Weights of a small multi-label image tagger.
Model: 2.73M parameters, 64-pixel images, activation swiglu, layers 6.
Rows from block 2, named by matrix and row number. Rows with one number belong to one attention dimension. Each number is 200 + 30 x the weight over its row's rms, rounded and kept within 0 to 999. All counts start at 0. After the name is the row's rms in percent of the matrix's.
# q: attention query, key and value (stacked) (model.blocks.2.attn.qkv.weight, 576x192, the q third), inputs 96-191
# k: attention query, key and value (stacked) (model.blocks.2.attn.qkv.weight, 576x192, the k third), inputs 96-191
q.102,078,172,218,240,229,212,255,152,181,152,216,174,149,218,179,187,191,193,230,258,176,206,191,192,208,204,174,182,186,208,191,212,234,204,185,201,231,250,237,183,170,205,154,206,230,223,181,180,220,181,161,171,222,184,162,235,138,228,268,179,192,228,178,169,261,203,194,145,145,178,223,158,185,216,203,215,238,236,174,222,247,185,221,174,230,184,147,229,165,214,212,196,175,177,199,221,235
q.103,146,219,241,220,220,228,149,166,179,233,194,233,245,220,188,222,229,186,166,218,199,217,242,182,173,193,207,245,167,219,211,179,173,153,234,189,231,127,238,186,172,204,184,251,187,173,189,165,220,245,234,160,169,193,193,170,198,147,222,216,242,196,169,207,244,195,210,180,209,222,246,232,189,183,205,189,224,224,165,218,254,179,185,217,227,184,260,196,184,211,230,172,193,227,215,235,239
q.104,086,189,151,158,196,201,237,253,210,200,235,187,257,179,213,189,226,235,242,209,198,208,228,177,216,241,245,155,195,229,263,171,194,228,185,203,184,233,201,228,248,206,202,170,240,176,156,202,222,193,193,235,243,206,117,192,230,186,172,193,163,192,185,187,180,251,216,241,284,193,203,169,206,173,186,222,132,157,214,206,201,220,193,202,208,148,184,177,239,208,212,192,176,278,250,242,228
q.105,094,213,171,194,212,184,181,221,179,193,185,208,230,156,201,232,219,212,158,197,167,187,215,226,216,137,130,171,209,183,204,185,186,220,189,249,147,187,144,237,247,147,217,169,136,230,272,189,203,242,190,235,189,154,159,213,217,208,262,217,183,219,168,200,201,247,210,227,204,187,189,192,214,203,219,186,209,163,200,261,211,182,208,203,268,216,226,190,225,261,151,165,137,160,228,195,162
q.106,081,179,182,239,197,210,261,214,168,159,174,182,173,177,199,204,185,260,245,209,215,157,199,171,180,208,236,217,232,190,181,152,184,189,264,241,232,232,194,208,187,224,215,161,205,180,188,148,181,185,245,186,199,224,220,188,226,176,196,156,159,238,187,244,205,161,211,197,153,254,182,194,131,205,188,239,154,203,147,240,234,183,261,157,221,260,184,127,184,192,230,159,239,182,201,204,206
q.107,095,173,243,230,193,211,209,192,189,192,224,249,250,227,188,219,220,200,207,278,108,265,173,127,188,258,197,219,152,208,184,212,169,218,214,159,226,230,212,184,192,203,163,220,214,198,198,198,138,181,216,179,218,197,215,227,169,194,226,221,187,183,194,209,181,207,247,174,217,202,208,166,218,236,213,189,199,230,209,184,194,178,188,175,187,170,189,238,141,176,239,152,205,154,216,247,215
q.108,073,187,248,275,162,228,208,205,215,159,227,176,175,240,172,203,222,165,216,250,238,239,222,202,225,198,208,240,184,189,191,221,193,176,232,169,207,248,230,173,169,184,220,224,223,156,145,219,200,193,181,203,271,216,241,186,188,189,170,117,190,200,229,291,209,181,199,146,176,229,187,154,205,213,192,167,226,259,196,173,268,217,231,203,199,171,200,189,193,161,211,210,223,170,192,241,213
q.109,088,186,164,169,185,227,268,243,219,181,194,185,153,176,258,231,183,221,207,125,264,170,182,169,255,175,207,263,227,166,217,231,203,221,208,240,157,208,158,236,217,164,200,163,231,197,176,194,152,207,221,213,198,208,233,168,244,268,169,207,174,210,220,207,183,220,199,226,192,173,147,194,190,187,183,167,216,159,253,166,185,193,148,237,173,228,196,152,209,190,197,252,233,189,180,179,200
q.110,112,177,205,199,141,227,212,219,239,158,222,187,178,191,208,180,185,198,153,135,209,226,174,187,219,229,162,213,198,194,190,246,197,167,200,177,217,220,166,190,229,184,191,144,174,216,185,242,228,112,142,247,239,228,210,200,219,261,162,205,180,170,216,210,198,251,248,256,170,152,180,190,238,222,201,166,239,209,263,161,192,212,179,176,171,189,188,256,185,201,158,247,201,187,238,169,219
q.111,097,261,232,205,207,254,169,156,203,216,190,208,214,185,159,190,183,209,151,194,221,203,200,199,136,208,140,225,165,209,251,152,144,122,222,177,249,177,217,185,190,237,193,219,161,203,248,179,244,197,165,176,201,179,240,185,170,168,235,249,228,179,158,183,215,185,198,249,194,216,252,186,200,186,255,193,210,230,197,226,183,203,216,195,201,149,202,188,172,223,220,172,218,204,206,198,251
q.112,096,167,136,190,207,211,150,189,205,210,154,197,157,178,234,202,181,222,182,210,174,152,206,242,230,137,133,212,201,188,213,200,242,246,177,219,124,185,191,221,212,170,179,165,188,192,220,183,242,190,169,197,209,185,168,252,164,249,176,188,196,229,190,175,219,233,148,208,183,187,190,201,225,182,221,163,206,179,157,234,205,205,189,176,229,212,197,198,131,219,168,166,175,186,214,148,161
q.113,120,240,274,208,219,221,183,145,190,276,240,237,194,222,166,218,234,172,175,220,228,234,267,197,196,187,225,215,136,193,210,206,198,173,233,186,202,189,221,172,166,211,167,252,225,159,215,202,191,235,213,217,160,205,213,177,181,150,225,184,216,188,227,219,204,190,216,174,202,226,202,178,202,219,163,204,177,248,169,231,212,179,200,236,240,199,245,184,211,182,254,165,166,256,133,228,202
q.114,102,180,172,274,229,201,172,258,192,183,162,191,230,192,188,192,199,228,145,234,225,210,222,142,172,193,202,213,203,206,199,140,176,155,224,229,251,151,218,225,199,209,254,238,162,195,197,134,179,245,192,154,231,184,227,204,207,142,181,242,221,226,150,213,223,156,150,228,208,242,224,226,183,181,246,218,198,180,186,234,163,201,243,219,177,200,237,180,185,221,186,194,253,212,215,212,225
q.115,124,225,230,165,148,238,227,200,235,179,227,213,159,195,216,200,157,197,228,156,238,201,164,216,234,217,176,183,213,168,191,181,222,216,212,176,178,238,183,195,240,207,193,174,195,240,225,224,194,150,170,253,258,234,182,207,225,246,191,200,172,179,219,154,166,228,223,233,207,147,190,140,191,210,192,194,209,179,225,176,188,224,185,171,159,194,183,174,239,234,134,256,218,208,185,139,206
q.116,085,225,202,178,250,238,171,167,215,227,189,167,231,188,158,186,218,231,185,216,235,214,192,225,161,211,216,200,186,171,211,197,185,144,166,170,187,215,202,203,198,146,204,194,245,184,229,194,225,151,186,180,237,140,225,170,271,203,219,212,183,218,228,150,228,245,263,204,191,210,242,140,207,209,207,229,188,213,216,235,247,219,197,243,182,248,208,158,227,215,208,198,165,181,176,197,174
q.117,131,227,168,133,153,232,208,227,202,168,201,215,180,224,168,239,162,220,201,157,268,234,158,216,250,230,157,213,252,148,177,215,196,201,171,175,191,196,165,155,246,185,209,181,169,236,193,234,173,178,145,218,225,241,232,229,210,262,180,206,176,191,226,198,174,212,215,263,185,148,175,186,203,210,214,240,246,205,254,153,190,223,191,186,162,196,182,212,213,218,167,202,238,136,205,155,179
q.118,103,258,254,247,146,241,207,143,248,222,217,237,225,216,252,242,201,185,139,185,224,261,189,183,187,217,189,206,180,229,220,169,176,158,267,195,249,246,240,162,147,211,155,229,169,190,181,182,187,199,227,205,212,194,203,160,214,177,237,252,179,183,222,208,225,188,214,197,200,207,255,198,172,213,195,236,182,227,222,221,183,219,179,220,246,171,215,225,260,224,250,195,167,189,171,218,209
q.119,089,221,156,248,239,252,203,151,243,195,204,169,194,173,220,243,222,216,191,242,175,170,184,177,186,213,263,160,171,213,170,221,192,206,171,192,230,173,201,245,199,219,202,230,213,185,244,237,138,227,226,190,159,206,210,218,223,200,269,189,178,204,213,201,192,197,228,163,219,202,190,180,211,219,219,165,211,215,154,233,173,163,181,211,216,201,231,133,223,193,206,175,212,154,231,200,200
q.120,067,188,165,150,181,208,207,219,220,171,177,152,182,201,208,256,218,186,200,235,174,151,175,199,213,148,166,186,224,178,207,257,241,213,153,231,157,197,158,198,257,161,230,182,157,227,191,152,240,191,161,180,186,185,200,183,230,237,194,212,240,202,206,161,228,239,248,216,165,174,202,197,211,212,190,207,225,168,209,184,220,211,180,207,180,243,240,212,192,212,170,213,230,190,186,168,207
q.121,090,246,193,217,191,201,236,190,170,221,217,216,197,238,179,209,202,234,141,165,210,199,222,153,206,159,183,258,229,233,243,157,149,163,237,230,221,173,173,247,235,181,171,224,127,176,236,111,191,251,196,194,151,213,203,178,197,193,263,155,221,191,191,191,217,202,201,181,171,224,224,218,187,163,249,184,210,196,186,231,203,161,193,216,226,152,215,159,234,197,210,161,161,197,237,182,230
q.122,107,200,187,230,210,207,197,132,197,225,160,224,228,177,231,247,237,209,163,259,190,224,240,199,166,154,216,216,140,207,209,176,199,171,220,215,246,136,227,229,205,207,187,217,204,190,189,194,195,256,269,180,174,211,178,181,229,159,298,222,203,231,180,217,229,189,225,183,206,219,254,208,197,215,219,172,207,210,134,237,203,191,206,244,244,226,205,148,183,237,234,151,218,161,214,252,213
q.123,121,252,229,174,166,225,252,228,229,187,222,175,199,170,225,208,174,198,269,166,243,194,200,233,219,171,225,142,204,203,184,225,235,250,204,187,193,244,193,148,222,206,194,173,217,216,223,191,175,201,229,236,231,248,175,212,214,222,227,208,181,211,218,199,166,202,187,210,207,159,194,149,137,227,148,244,190,181,218,204,160,199,206,183,176,216,150,148,272,232,197,205,201,209,191,193,164
q.124,076,200,233,167,162,216,179,224,222,184,219,229,211,172,189,150,137,216,197,200,187,181,215,222,211,166,148,185,184,206,185,214,221,213,230,205,227,197,199,191,221,192,244,181,215,211,229,105,206,186,205,219,225,275,217,251,189,225,220,226,181,231,227,214,185,172,153,215,161,194,224,216,161,196,202,237,176,194,210,137,190,184,177,173,177,170,163,220,172,219,215,253,223,221,191,193,237
q.125,084,232,207,267,191,238,216,240,176,198,201,195,191,182,218,191,207,178,180,231,213,217,174,212,231,165,154,152,179,205,226,186,176,187,202,226,193,252,201,154,186,207,186,205,203,235,158,221,178,176,179,205,214,194,217,239,148,189,252,173,186,227,197,234,200,208,217,200,180,218,201,159,173,197,223,171,188,211,181,272,201,234,224,212,227,205,213,194,178,182,220,202,222,165,245,229,163
q.126,081,242,244,208,238,174,163,229,208,247,220,220,236,268,199,225,210,162,202,170,218,215,248,159,181,217,279,263,228,213,208,171,227,144,206,185,242,195,216,194,177,234,216,221,219,158,183,205,193,196,181,186,173,237,247,192,187,180,152,208,201,194,166,186,214,172,173,160,183,228,198,232,237,199,227,238,198,218,210,193,195,182,173,212,147,170,190,240,216,186,224,188,191,221,191,193,255
q.127,095,279,246,176,226,254,221,178,247,212,246,200,211,225,147,191,206,198,193,160,264,236,199,166,205,197,208,196,190,231,225,181,198,129,220,191,212,200,226,151,140,257,193,244,193,216,226,165,184,203,241,211,201,181,234,191,148,161,223,192,199,174,199,178,182,180,188,207,175,222,222,179,145,222,212,192,184,254,231,187,237,215,176,203,196,204,194,172,215,188,248,233,189,240,203,191,197
q.128,079,239,195,201,198,200,227,230,191,239,208,183,217,179,208,185,247,197,223,218,199,261,273,237,194,194,176,128,217,231,180,164,181,194,170,190,194,288,205,189,218,157,217,224,159,209,107,220,187,250,224,169,223,191,214,195,205,167,189,184,207,173,279,223,193,210,152,193,192,226,198,199,242,199,214,171,211,181,183,173,242,218,211,207,188,219,220,181,216,171,269,193,211,176,190,208,205
q.129,099,242,205,207,267,222,192,176,215,212,184,192,230,200,199,267,169,178,232,195,214,223,187,189,216,186,223,194,185,227,185,217,208,209,190,236,180,220,192,203,173,202,208,255,225,183,202,175,190,244,206,169,187,132,247,137,186,207,203,161,217,183,210,236,241,135,190,225,193,199,196,193,200,218,219,213,185,209,183,177,169,205,221,224,183,224,202,211,209,166,203,164,220,191,199,183,198
q.130,090,224,218,228,199,259,174,204,234,198,145,177,190,196,225,220,187,194,178,192,224,187,175,235,175,172,161,160,210,205,208,220,179,150,182,173,273,214,216,195,217,201,204,157,171,224,196,180,209,196,198,213,181,172,225,232,194,202,180,182,177,232,214,213,241,197,207,206,148,212,261,156,181,198,232,203,293,227,175,277,219,239,213,215,175,239,185,217,212,230,217,227,183,211,159,225,242
q.131,101,192,194,162,187,236,291,253,198,182,231,240,166,204,181,178,204,211,243,179,180,198,162,167,184,218,224,152,185,175,216,234,223,249,213,172,184,220,223,150,155,216,172,193,216,181,208,181,158,173,222,211,201,152,176,215,212,230,213,247,187,195,202,188,198,188,170,198,230,165,230,173,138,211,189,228,132,201,166,160,171,176,187,213,187,212,208,160,276,212,212,213,190,222,191,194,190
q.132,120,187,166,238,223,216,198,272,196,184,175,151,151,230,206,255,184,168,232,204,260,229,166,168,196,183,207,135,176,200,201,209,225,211,228,237,210,230,247,138,198,203,173,198,238,239,201,204,241,189,205,201,210,182,229,225,199,204,209,198,158,212,196,130,204,200,198,184,178,205,209,154,145,204,194,215,215,227,191,190,203,256,190,215,187,236,179,210,203,204,212,198,188,244,191,218,184
q.133,099,183,198,183,152,297,207,201,221,171,209,207,125,152,184,155,193,231,192,200,201,190,173,194,218,166,177,194,226,158,162,223,201,201,264,161,188,200,180,224,226,220,238,173,209,255,211,242,184,182,221,165,198,214,194,247,184,223,247,223,188,235,243,193,181,221,150,213,174,161,208,203,204,209,207,175,252,135,180,183,199,220,218,182,204,205,217,179,184,260,175,219,216,209,196,142,127
q.134,086,200,165,191,179,210,245,201,229,206,170,155,194,148,193,144,191,245,189,155,185,140,235,258,204,181,204,170,226,187,210,157,235,162,194,183,168,187,165,228,234,201,225,179,199,195,187,207,259,184,172,197,181,198,188,180,207,201,185,145,198,244,199,271,197,197,254,198,206,210,190,222,137,194,176,165,154,178,236,184,221,187,215,200,179,215,158,202,192,250,190,259,180,224,183,183,198
q.135,106,154,208,154,185,191,265,224,195,182,196,190,213,241,191,216,159,205,238,175,213,188,148,182,246,212,178,202,223,194,171,223,207,210,180,217,176,185,209,191,180,192,186,166,226,143,153,225,221,149,178,231,217,185,224,166,219,264,149,174,169,190,179,228,190,204,191,203,181,162,180,242,161,203,206,207,192,237,210,179,229,232,184,218,140,200,185,239,180,199,156,227,183,208,192,176,188
q.136,090,219,201,220,225,207,105,194,162,236,232,207,188,215,186,225,257,170,197,233,206,214,268,204,141,198,212,194,158,179,241,167,223,194,182,177,166,216,225,212,215,164,156,235,203,246,247,182,184,198,157,201,167,165,167,214,166,179,265,253,214,187,199,212,210,257,171,193,235,186,223,161,269,176,207,237,139,231,170,209,206,197,132,205,215,185,196,197,177,180,197,111,166,212,203,182,189
q.137,102,181,239,219,175,203,216,223,229,171,225,204,179,197,205,199,209,196,206,174,192,171,178,210,228,210,189,170,226,178,203,243,190,221,212,187,179,221,193,211,220,202,211,168,213,211,195,234,200,171,158,247,222,228,252,204,202,230,168,198,233,210,160,250,157,242,260,259,177,209,178,177,176,189,198,215,145,186,250,172,160,252,168,179,155,193,175,217,189,190,182,244,174,206,206,164,170
k.102,073,198,185,268,205,277,240,192,203,171,171,182,217,199,177,156,167,232,195,205,209,191,204,241,238,174,171,227,199,208,187,209,190,191,180,179,208,228,173,191,240,203,223,154,205,218,209,196,206,147,204,210,159,190,195,228,259,234,212,201,179,170,146,213,175,203,238,240,217,133,159,195,232,170,237,119,174,166,227,207,202,245,227,194,199,204,259,179,277,166,177,184,216,213,170,148,213
k.103,115,246,200,190,213,206,209,242,242,211,235,192,153,173,164,238,255,220,176,247,242,253,266,201,134,208,208,187,170,183,222,170,190,182,210,158,189,201,212,154,203,178,220,262,189,241,206,191,186,180,183,172,224,204,238,210,181,134,242,236,187,203,184,172,170,193,206,258,226,245,232,162,152,260,199,262,165,239,208,215,219,255,206,247,198,203,162,192,237,174,229,151,202,175,157,228,215
k.104,104,195,254,238,160,209,131,163,194,182,229,232,201,156,184,216,189,194,204,222,125,181,214,246,188,164,202,193,170,165,200,200,251,207,253,190,210,253,173,212,199,206,213,190,206,246,248,182,183,213,194,201,206,201,190,193,194,219,203,271,223,229,238,180,194,236,219,215,140,141,246,165,232,213,197,195,215,179,157,219,200,199,177,160,188,193,180,221,181,263,208,206,233,212,160,203,179
k.105,097,203,195,237,173,231,121,160,157,225,202,205,247,222,178,196,219,201,177,210,212,196,223,183,184,160,203,202,172,214,214,184,170,208,222,216,221,189,191,229,193,208,199,244,201,211,222,179,200,244,195,209,135,189,176,244,191,186,254,187,253,204,155,215,233,184,198,215,182,179,241,190,172,169,234,193,233,197,172,265,194,188,192,205,251,224,192,200,210,221,194,127,187,195,245,191,228
k.106,088,194,172,188,178,260,196,218,155,179,187,223,218,181,208,195,120,195,229,279,225,190,213,179,220,187,220,198,196,183,184,143,212,223,224,205,241,206,154,227,267,188,242,155,251,210,192,211,189,191,171,185,238,187,158,221,203,241,216,172,173,222,182,202,194,199,189,231,159,183,149,182,241,207,203,210,204,142,159,197,224,217,210,153,197,258,261,139,163,220,201,191,224,200,207,192,169
k.107,094,210,206,247,201,184,205,226,185,183,176,196,154,246,221,180,210,175,222,162,249,207,129,198,208,208,251,191,237,219,199,261,209,152,219,204,209,196,195,202,130,241,179,128,186,247,236,215,205,223,219,259,216,158,206,209,235,216,184,191,150,179,218,196,215,208,191,175,249,167,190,231,183,140,237,160,222,201,191,207,236,182,190,196,227,204,231,203,172,170,197,260,217,210,222,196,182
k.108,080,190,187,219,195,213,250,230,195,200,224,202,169,252,226,213,163,219,203,182,227,233,189,196,191,234,210,231,274,180,192,218,203,163,184,215,196,245,167,196,169,208,209,183,190,199,184,222,123,146,204,222,259,190,246,204,223,216,112,216,200,176,229,178,203,216,181,246,190,164,207,213,158,193,213,188,170,243,222,172,236,234,173,220,164,171,243,193,174,190,214,193,148,163,224,223,214
k.109,097,194,192,111,209,174,225,201,174,242,223,196,182,189,163,172,179,202,198,204,162,185,226,193,211,213,168,183,215,147,185,175,217,208,158,196,150,176,207,186,226,229,193,269,213,189,175,145,245,202,156,128,197,237,199,175,162,187,186,184,229,201,262,164,195,185,176,145,187,194,187,209,217,223,177,240,206,228,182,135,218,215,281,207,131,234,156,197,126,168,194,180,228,216,172,238,222
k.110,136,209,196,192,215,237,202,185,146,214,208,181,179,165,254,172,179,228,182,155,192,161,154,253,193,183,188,233,201,174,194,274,169,190,196,223,212,224,109,245,172,181,224,119,159,189,233,205,184,219,234,239,180,160,199,206,217,260,193,188,187,193,246,173,239,230,206,182,179,134,190,211,215,175,229,160,222,184,165,189,196,132,188,154,207,191,212,164,192,189,155,239,187,224,225,200,210
k.111,096,221,189,220,223,213,166,213,191,124,203,160,189,197,182,196,229,184,194,232,204,172,234,184,172,176,178,257,208,157,207,204,142,187,163,173,234,209,193,159,223,200,242,197,194,206,192,188,164,202,201,147,214,239,254,220,205,167,137,160,171,231,149,248,206,205,225,266,172,216,162,160,167,249,200,183,238,214,201,243,206,240,237,232,188,256,183,180,252,164,207,179,167,199,149,179,198
k.112,108,187,170,209,215,215,196,186,159,225,206,211,212,156,230,156,154,244,185,201,195,177,230,199,223,174,176,201,139,195,195,174,166,238,184,157,185,173,121,208,200,198,238,171,224,220,185,217,178,229,177,185,141,186,187,234,189,208,199,219,207,224,142,217,207,173,221,230,241,165,119,177,260,165,211,212,177,183,176,175,238,247,207,200,192,213,233,247,179,181,179,173,194,219,212,181,242
k.113,134,227,211,198,195,192,262,242,232,185,222,173,166,202,129,238,212,204,215,225,199,230,237,203,171,208,222,193,213,184,225,159,210,205,192,175,177,187,224,149,209,203,191,278,236,209,195,200,186,196,151,208,254,233,222,193,170,143,216,220,226,224,230,188,181,194,170,220,184,252,182,188,162,240,168,210,186,245,198,221,191,268,219,256,167,239,176,250,181,180,225,194,211,128,149,203,148
k.114,101,203,205,198,193,182,150,207,241,179,204,244,192,232,214,226,175,177,202,257,220,173,210,194,160,217,215,223,211,208,184,184,175,167,266,161,231,215,189,227,216,190,183,210,218,180,218,190,168,187,175,179,224,209,206,159,196,153,245,169,244,184,196,244,165,230,222,262,176,203,211,169,203,236,165,261,212,206,182,221,163,154,178,183,236,189,163,134,206,174,234,187,227,199,226,227,205
k.115,108,195,209,232,222,267,209,195,166,164,191,202,170,149,223,204,176,211,210,192,205,168,163,186,229,145,192,223,174,200,180,244,205,229,264,222,201,208,140,219,179,186,212,132,224,219,228,191,184,225,222,230,174,169,183,217,196,273,225,233,150,248,204,178,222,208,198,190,150,165,193,140,197,204,229,173,230,132,144,234,197,202,173,193,232,221,207,187,195,242,193,223,220,208,176,183,190
k.116,101,237,243,222,212,188,157,186,178,183,192,201,224,206,194,225,240,212,260,203,174,196,187,204,212,181,170,238,251,170,190,240,220,186,197,167,187,148,228,170,206,183,150,175,169,234,221,194,239,195,169,192,208,204,224,182,264,163,163,216,185,163,169,230,155,212,235,188,172,202,225,220,160,203,180,179,247,226,171,189,218,251,252,218,161,240,216,208,210,278,164,188,208,186,144,202,149
k.117,114,215,241,248,231,238,155,177,180,202,179,186,154,190,213,188,213,201,203,152,241,157,138,174,194,185,235,212,235,228,191,261,154,155,227,194,218,202,207,195,150,221,188,149,159,187,189,191,205,210,256,258,190,160,217,204,209,249,215,212,159,171,199,212,253,199,221,179,204,181,215,178,203,193,230,197,277,195,159,225,258,174,184,197,209,201,219,181,178,188,174,232,195,199,208,176,181
k.118,126,286,226,219,238,253,245,248,215,202,201,180,162,187,154,206,231,193,224,232,255,209,209,239,185,174,183,208,189,158,217,199,189,170,238,155,158,209,220,171,184,220,203,183,210,216,240,213,179,182,196,177,228,220,195,215,154,175,211,206,159,247,191,217,183,173,191,177,212,197,231,142,148,211,208,192,224,231,165,194,228,236,237,264,189,249,176,198,222,240,210,214,203,139,147,188,159
k.119,102,154,208,224,199,207,137,190,164,242,160,202,187,210,285,160,177,175,203,177,215,225,151,156,223,206,223,156,247,254,144,233,197,206,196,246,226,187,201,237,170,197,229,218,151,187,185,193,230,211,174,211,234,154,224,174,263,240,169,148,222,162,161,173,215,203,191,195,201,226,170,240,214,170,211,163,240,194,229,207,180,189,203,184,177,184,222,216,180,180,171,208,185,257,225,237,241
k.120,068,169,205,198,190,201,156,164,179,254,184,172,211,182,222,206,202,251,192,212,188,191,173,229,198,174,234,205,151,233,198,196,202,187,265,199,202,198,190,237,222,195,156,211,193,194,210,231,276,207,250,237,180,178,161,185,280,171,244,242,246,196,247,188,221,213,223,141,250,204,230,214,178,184,242,175,222,198,183,228,203,158,195,209,275,230,215,169,207,221,168,208,213,228,203,233,212
k.121,090,181,158,223,128,222,134,197,215,168,192,179,187,208,199,172,150,224,236,188,223,184,193,165,181,176,160,219,214,188,202,192,135,209,206,228,216,189,188,243,230,193,186,208,185,246,177,190,150,205,164,170,186,221,205,250,158,184,204,138,234,187,189,201,215,230,188,206,154,241,232,258,195,177,209,189,257,236,239,206,167,236,225,203,172,218,194,167,197,199,182,154,204,177,271,180,233
k.122,083,185,185,208,219,201,223,197,143,219,212,171,214,145,223,206,168,197,234,256,213,234,229,159,208,207,248,169,189,179,161,150,224,214,183,182,196,205,157,203,180,186,234,280,242,204,207,187,148,213,178,157,233,171,163,175,230,155,243,187,171,204,177,184,217,192,187,189,199,219,142,188,187,213,180,225,221,178,145,202,165,211,253,181,206,245,171,230,184,194,217,180,188,180,162,231,219
k.123,098,178,215,230,227,262,199,195,183,222,188,193,190,149,212,149,163,147,259,207,192,200,151,155,261,188,231,222,197,203,177,174,233,199,264,186,185,235,252,210,185,278,204,219,255,194,188,241,160,200,224,184,239,179,140,189,175,248,182,179,188,230,228,242,234,175,147,185,196,162,167,141,223,206,189,173,209,158,161,215,223,206,230,169,209,194,191,218,196,260,200,199,209,223,164,188,181
k.124,100,185,219,236,226,171,174,164,183,182,238,208,244,193,221,167,211,180,223,166,131,170,159,189,213,256,240,196,166,226,195,203,216,232,237,202,211,264,243,185,193,237,219,156,206,162,213,239,181,229,274,214,200,186,158,210,241,209,193,192,190,183,199,212,202,200,221,129,233,185,206,227,239,197,178,185,191,192,195,237,233,130,228,124,259,175,190,178,213,223,236,206,226,227,259,251,207
k.125,084,224,201,283,222,279,172,222,187,218,189,175,191,203,276,164,218,156,184,190,243,206,202,189,181,168,153,191,198,211,182,238,190,141,222,172,183,210,208,209,164,251,214,187,161,223,208,251,167,202,201,184,199,133,234,230,184,189,188,195,175,167,151,274,235,232,186,248,248,177,196,208,189,193,235,179,255,213,168,228,190,253,208,255,162,184,241,217,195,210,225,159,156,213,203,197,209
k.126,090,191,202,149,184,140,196,188,221,129,206,192,171,250,209,178,187,178,221,180,187,222,168,156,172,217,234,186,209,185,206,197,208,208,199,225,236,215,227,189,213,185,212,192,191,180,173,218,170,161,178,204,263,194,229,203,176,207,173,187,231,179,275,185,211,216,210,170,140,237,222,206,152,250,194,222,181,215,280,177,165,183,211,199,151,173,140,182,196,170,192,226,219,163,260,213,213
k.127,096,201,190,241,221,201,234,228,280,173,192,160,219,233,209,210,160,171,181,212,194,157,174,226,203,217,123,220,233,216,164,207,200,168,159,201,194,219,227,193,198,226,176,215,178,217,160,179,218,178,200,190,226,255,221,190,183,184,144,187,193,188,227,212,199,190,177,240,167,188,217,165,192,238,214,142,183,227,205,204,183,261,214,237,136,199,187,249,233,193,218,195,191,198,146,193,202
k.128,090,195,225,174,181,224,208,178,199,198,253,185,191,193,192,269,189,229,185,191,243,177,174,197,217,210,174,218,168,173,194,240,190,184,170,190,216,221,213,209,169,208,165,233,175,194,177,230,143,196,173,208,174,274,236,261,156,230,246,197,227,204,168,210,172,197,225,203,195,171,232,230,201,237,201,204,197,232,232,177,185,202,123,199,168,211,166,152,169,202,157,179,235,181,224,191,167
k.129,123,229,165,239,207,273,158,194,212,172,201,176,203,168,246,230,214,202,173,217,211,227,180,185,211,182,165,220,173,197,208,221,154,199,165,225,167,146,138,210,226,192,174,172,171,252,238,198,166,238,217,224,144,176,230,241,238,174,214,212,181,194,185,231,172,227,208,267,178,151,192,195,202,204,243,164,206,161,192,252,149,211,177,233,214,210,264,169,224,222,201,182,228,192,202,163,166
k.130,091,229,249,134,238,189,227,196,192,231,223,227,161,171,194,188,240,184,208,213,160,227,225,180,213,230,187,265,207,230,161,240,190,202,217,225,203,245,185,186,202,198,256,249,220,151,205,191,176,223,256,169,179,201,177,189,181,190,234,258,217,182,185,179,232,237,222,199,213,157,206,212,234,219,221,214,188,205,204,187,247,211,229,211,193,196,271,222,182,166,244,182,150,201,230,189,216
k.131,096,226,220,206,172,219,171,142,220,244,185,214,183,188,166,216,197,212,186,203,201,201,241,234,219,227,207,201,265,233,229,211,150,181,182,188,192,178,241,198,189,225,191,196,185,185,173,187,203,176,246,202,180,212,175,153,234,215,178,193,206,163,300,175,195,181,197,150,158,192,214,235,230,171,182,189,199,235,177,187,269,238,218,167,196,219,227,214,230,219,223,244,235,177,168,211,220
k.132,119,218,232,180,173,174,210,180,180,194,250,237,194,161,189,205,258,217,157,226,199,215,243,213,162,211,192,210,189,122,223,165,177,183,178,164,192,188,188,185,223,167,204,242,203,192,189,220,168,234,174,180,192,276,247,192,190,132,236,229,240,198,244,254,148,233,223,208,222,207,180,203,250,233,178,240,188,236,191,195,166,201,202,223,177,217,204,160,224,151,230,146,221,194,202,200,205
k.133,101,160,218,147,184,153,199,187,220,177,228,223,186,249,174,238,181,154,149,179,205,180,198,219,206,231,168,204,227,179,195,190,209,176,171,209,207,174,222,180,224,134,186,252,159,146,210,195,197,209,135,240,164,216,252,190,230,221,189,170,260,156,215,250,203,230,233,238,140,201,208,184,176,251,190,262,199,241,249,215,167,195,173,224,130,173,211,219,210,171,165,202,195,199,226,179,182
k.134,107,182,211,200,165,206,132,142,231,199,238,208,151,213,199,234,180,182,152,222,217,268,225,186,162,251,202,192,161,163,185,201,206,171,212,172,241,163,200,176,157,190,173,257,227,226,216,205,135,168,215,202,153,208,246,186,169,185,211,238,224,156,182,183,229,230,182,221,182,168,224,233,232,207,209,216,239,215,205,168,151,211,158,252,169,220,231,207,176,185,209,127,215,156,193,135,185
k.135,100,217,173,212,225,238,175,245,156,264,200,191,190,220,194,137,219,191,190,258,194,205,223,200,180,204,208,201,218,197,206,192,161,182,202,193,192,250,241,195,194,192,200,170,220,214,206,252,223,183,256,180,201,211,168,200,210,162,223,214,185,176,233,158,223,228,158,151,225,238,195,173,255,189,229,162,202,184,162,234,277,221,229,191,239,163,253,206,233,151,254,212,152,253,196,220,205
k.136,122,208,170,257,160,228,217,206,192,178,163,181,202,168,222,175,163,227,257,200,196,198,189,225,227,160,208,180,207,237,163,181,194,229,222,228,216,203,173,235,147,175,253,153,218,208,183,159,234,214,236,164,248,154,128,206,181,215,225,166,155,215,261,154,234,166,153,162,217,175,198,225,169,161,204,171,225,181,133,216,208,167,234,166,264,180,171,164,239,240,165,201,226,212,206,233,224
k.137,081,214,175,223,185,235,187,187,201,266,233,223,180,200,199,192,213,210,143,216,211,254,248,164,203,176,131,193,154,172,192,178,212,164,237,177,202,209,183,176,127,202,198,247,184,198,209,205,184,238,178,159,199,190,208,217,173,201,229,239,226,207,163,188,230,217,173,246,252,201,199,199,214,248,190,222,168,236,223,217,142,239,177,243,221,167,217,230,234,222,239,132,145,231,172,187,206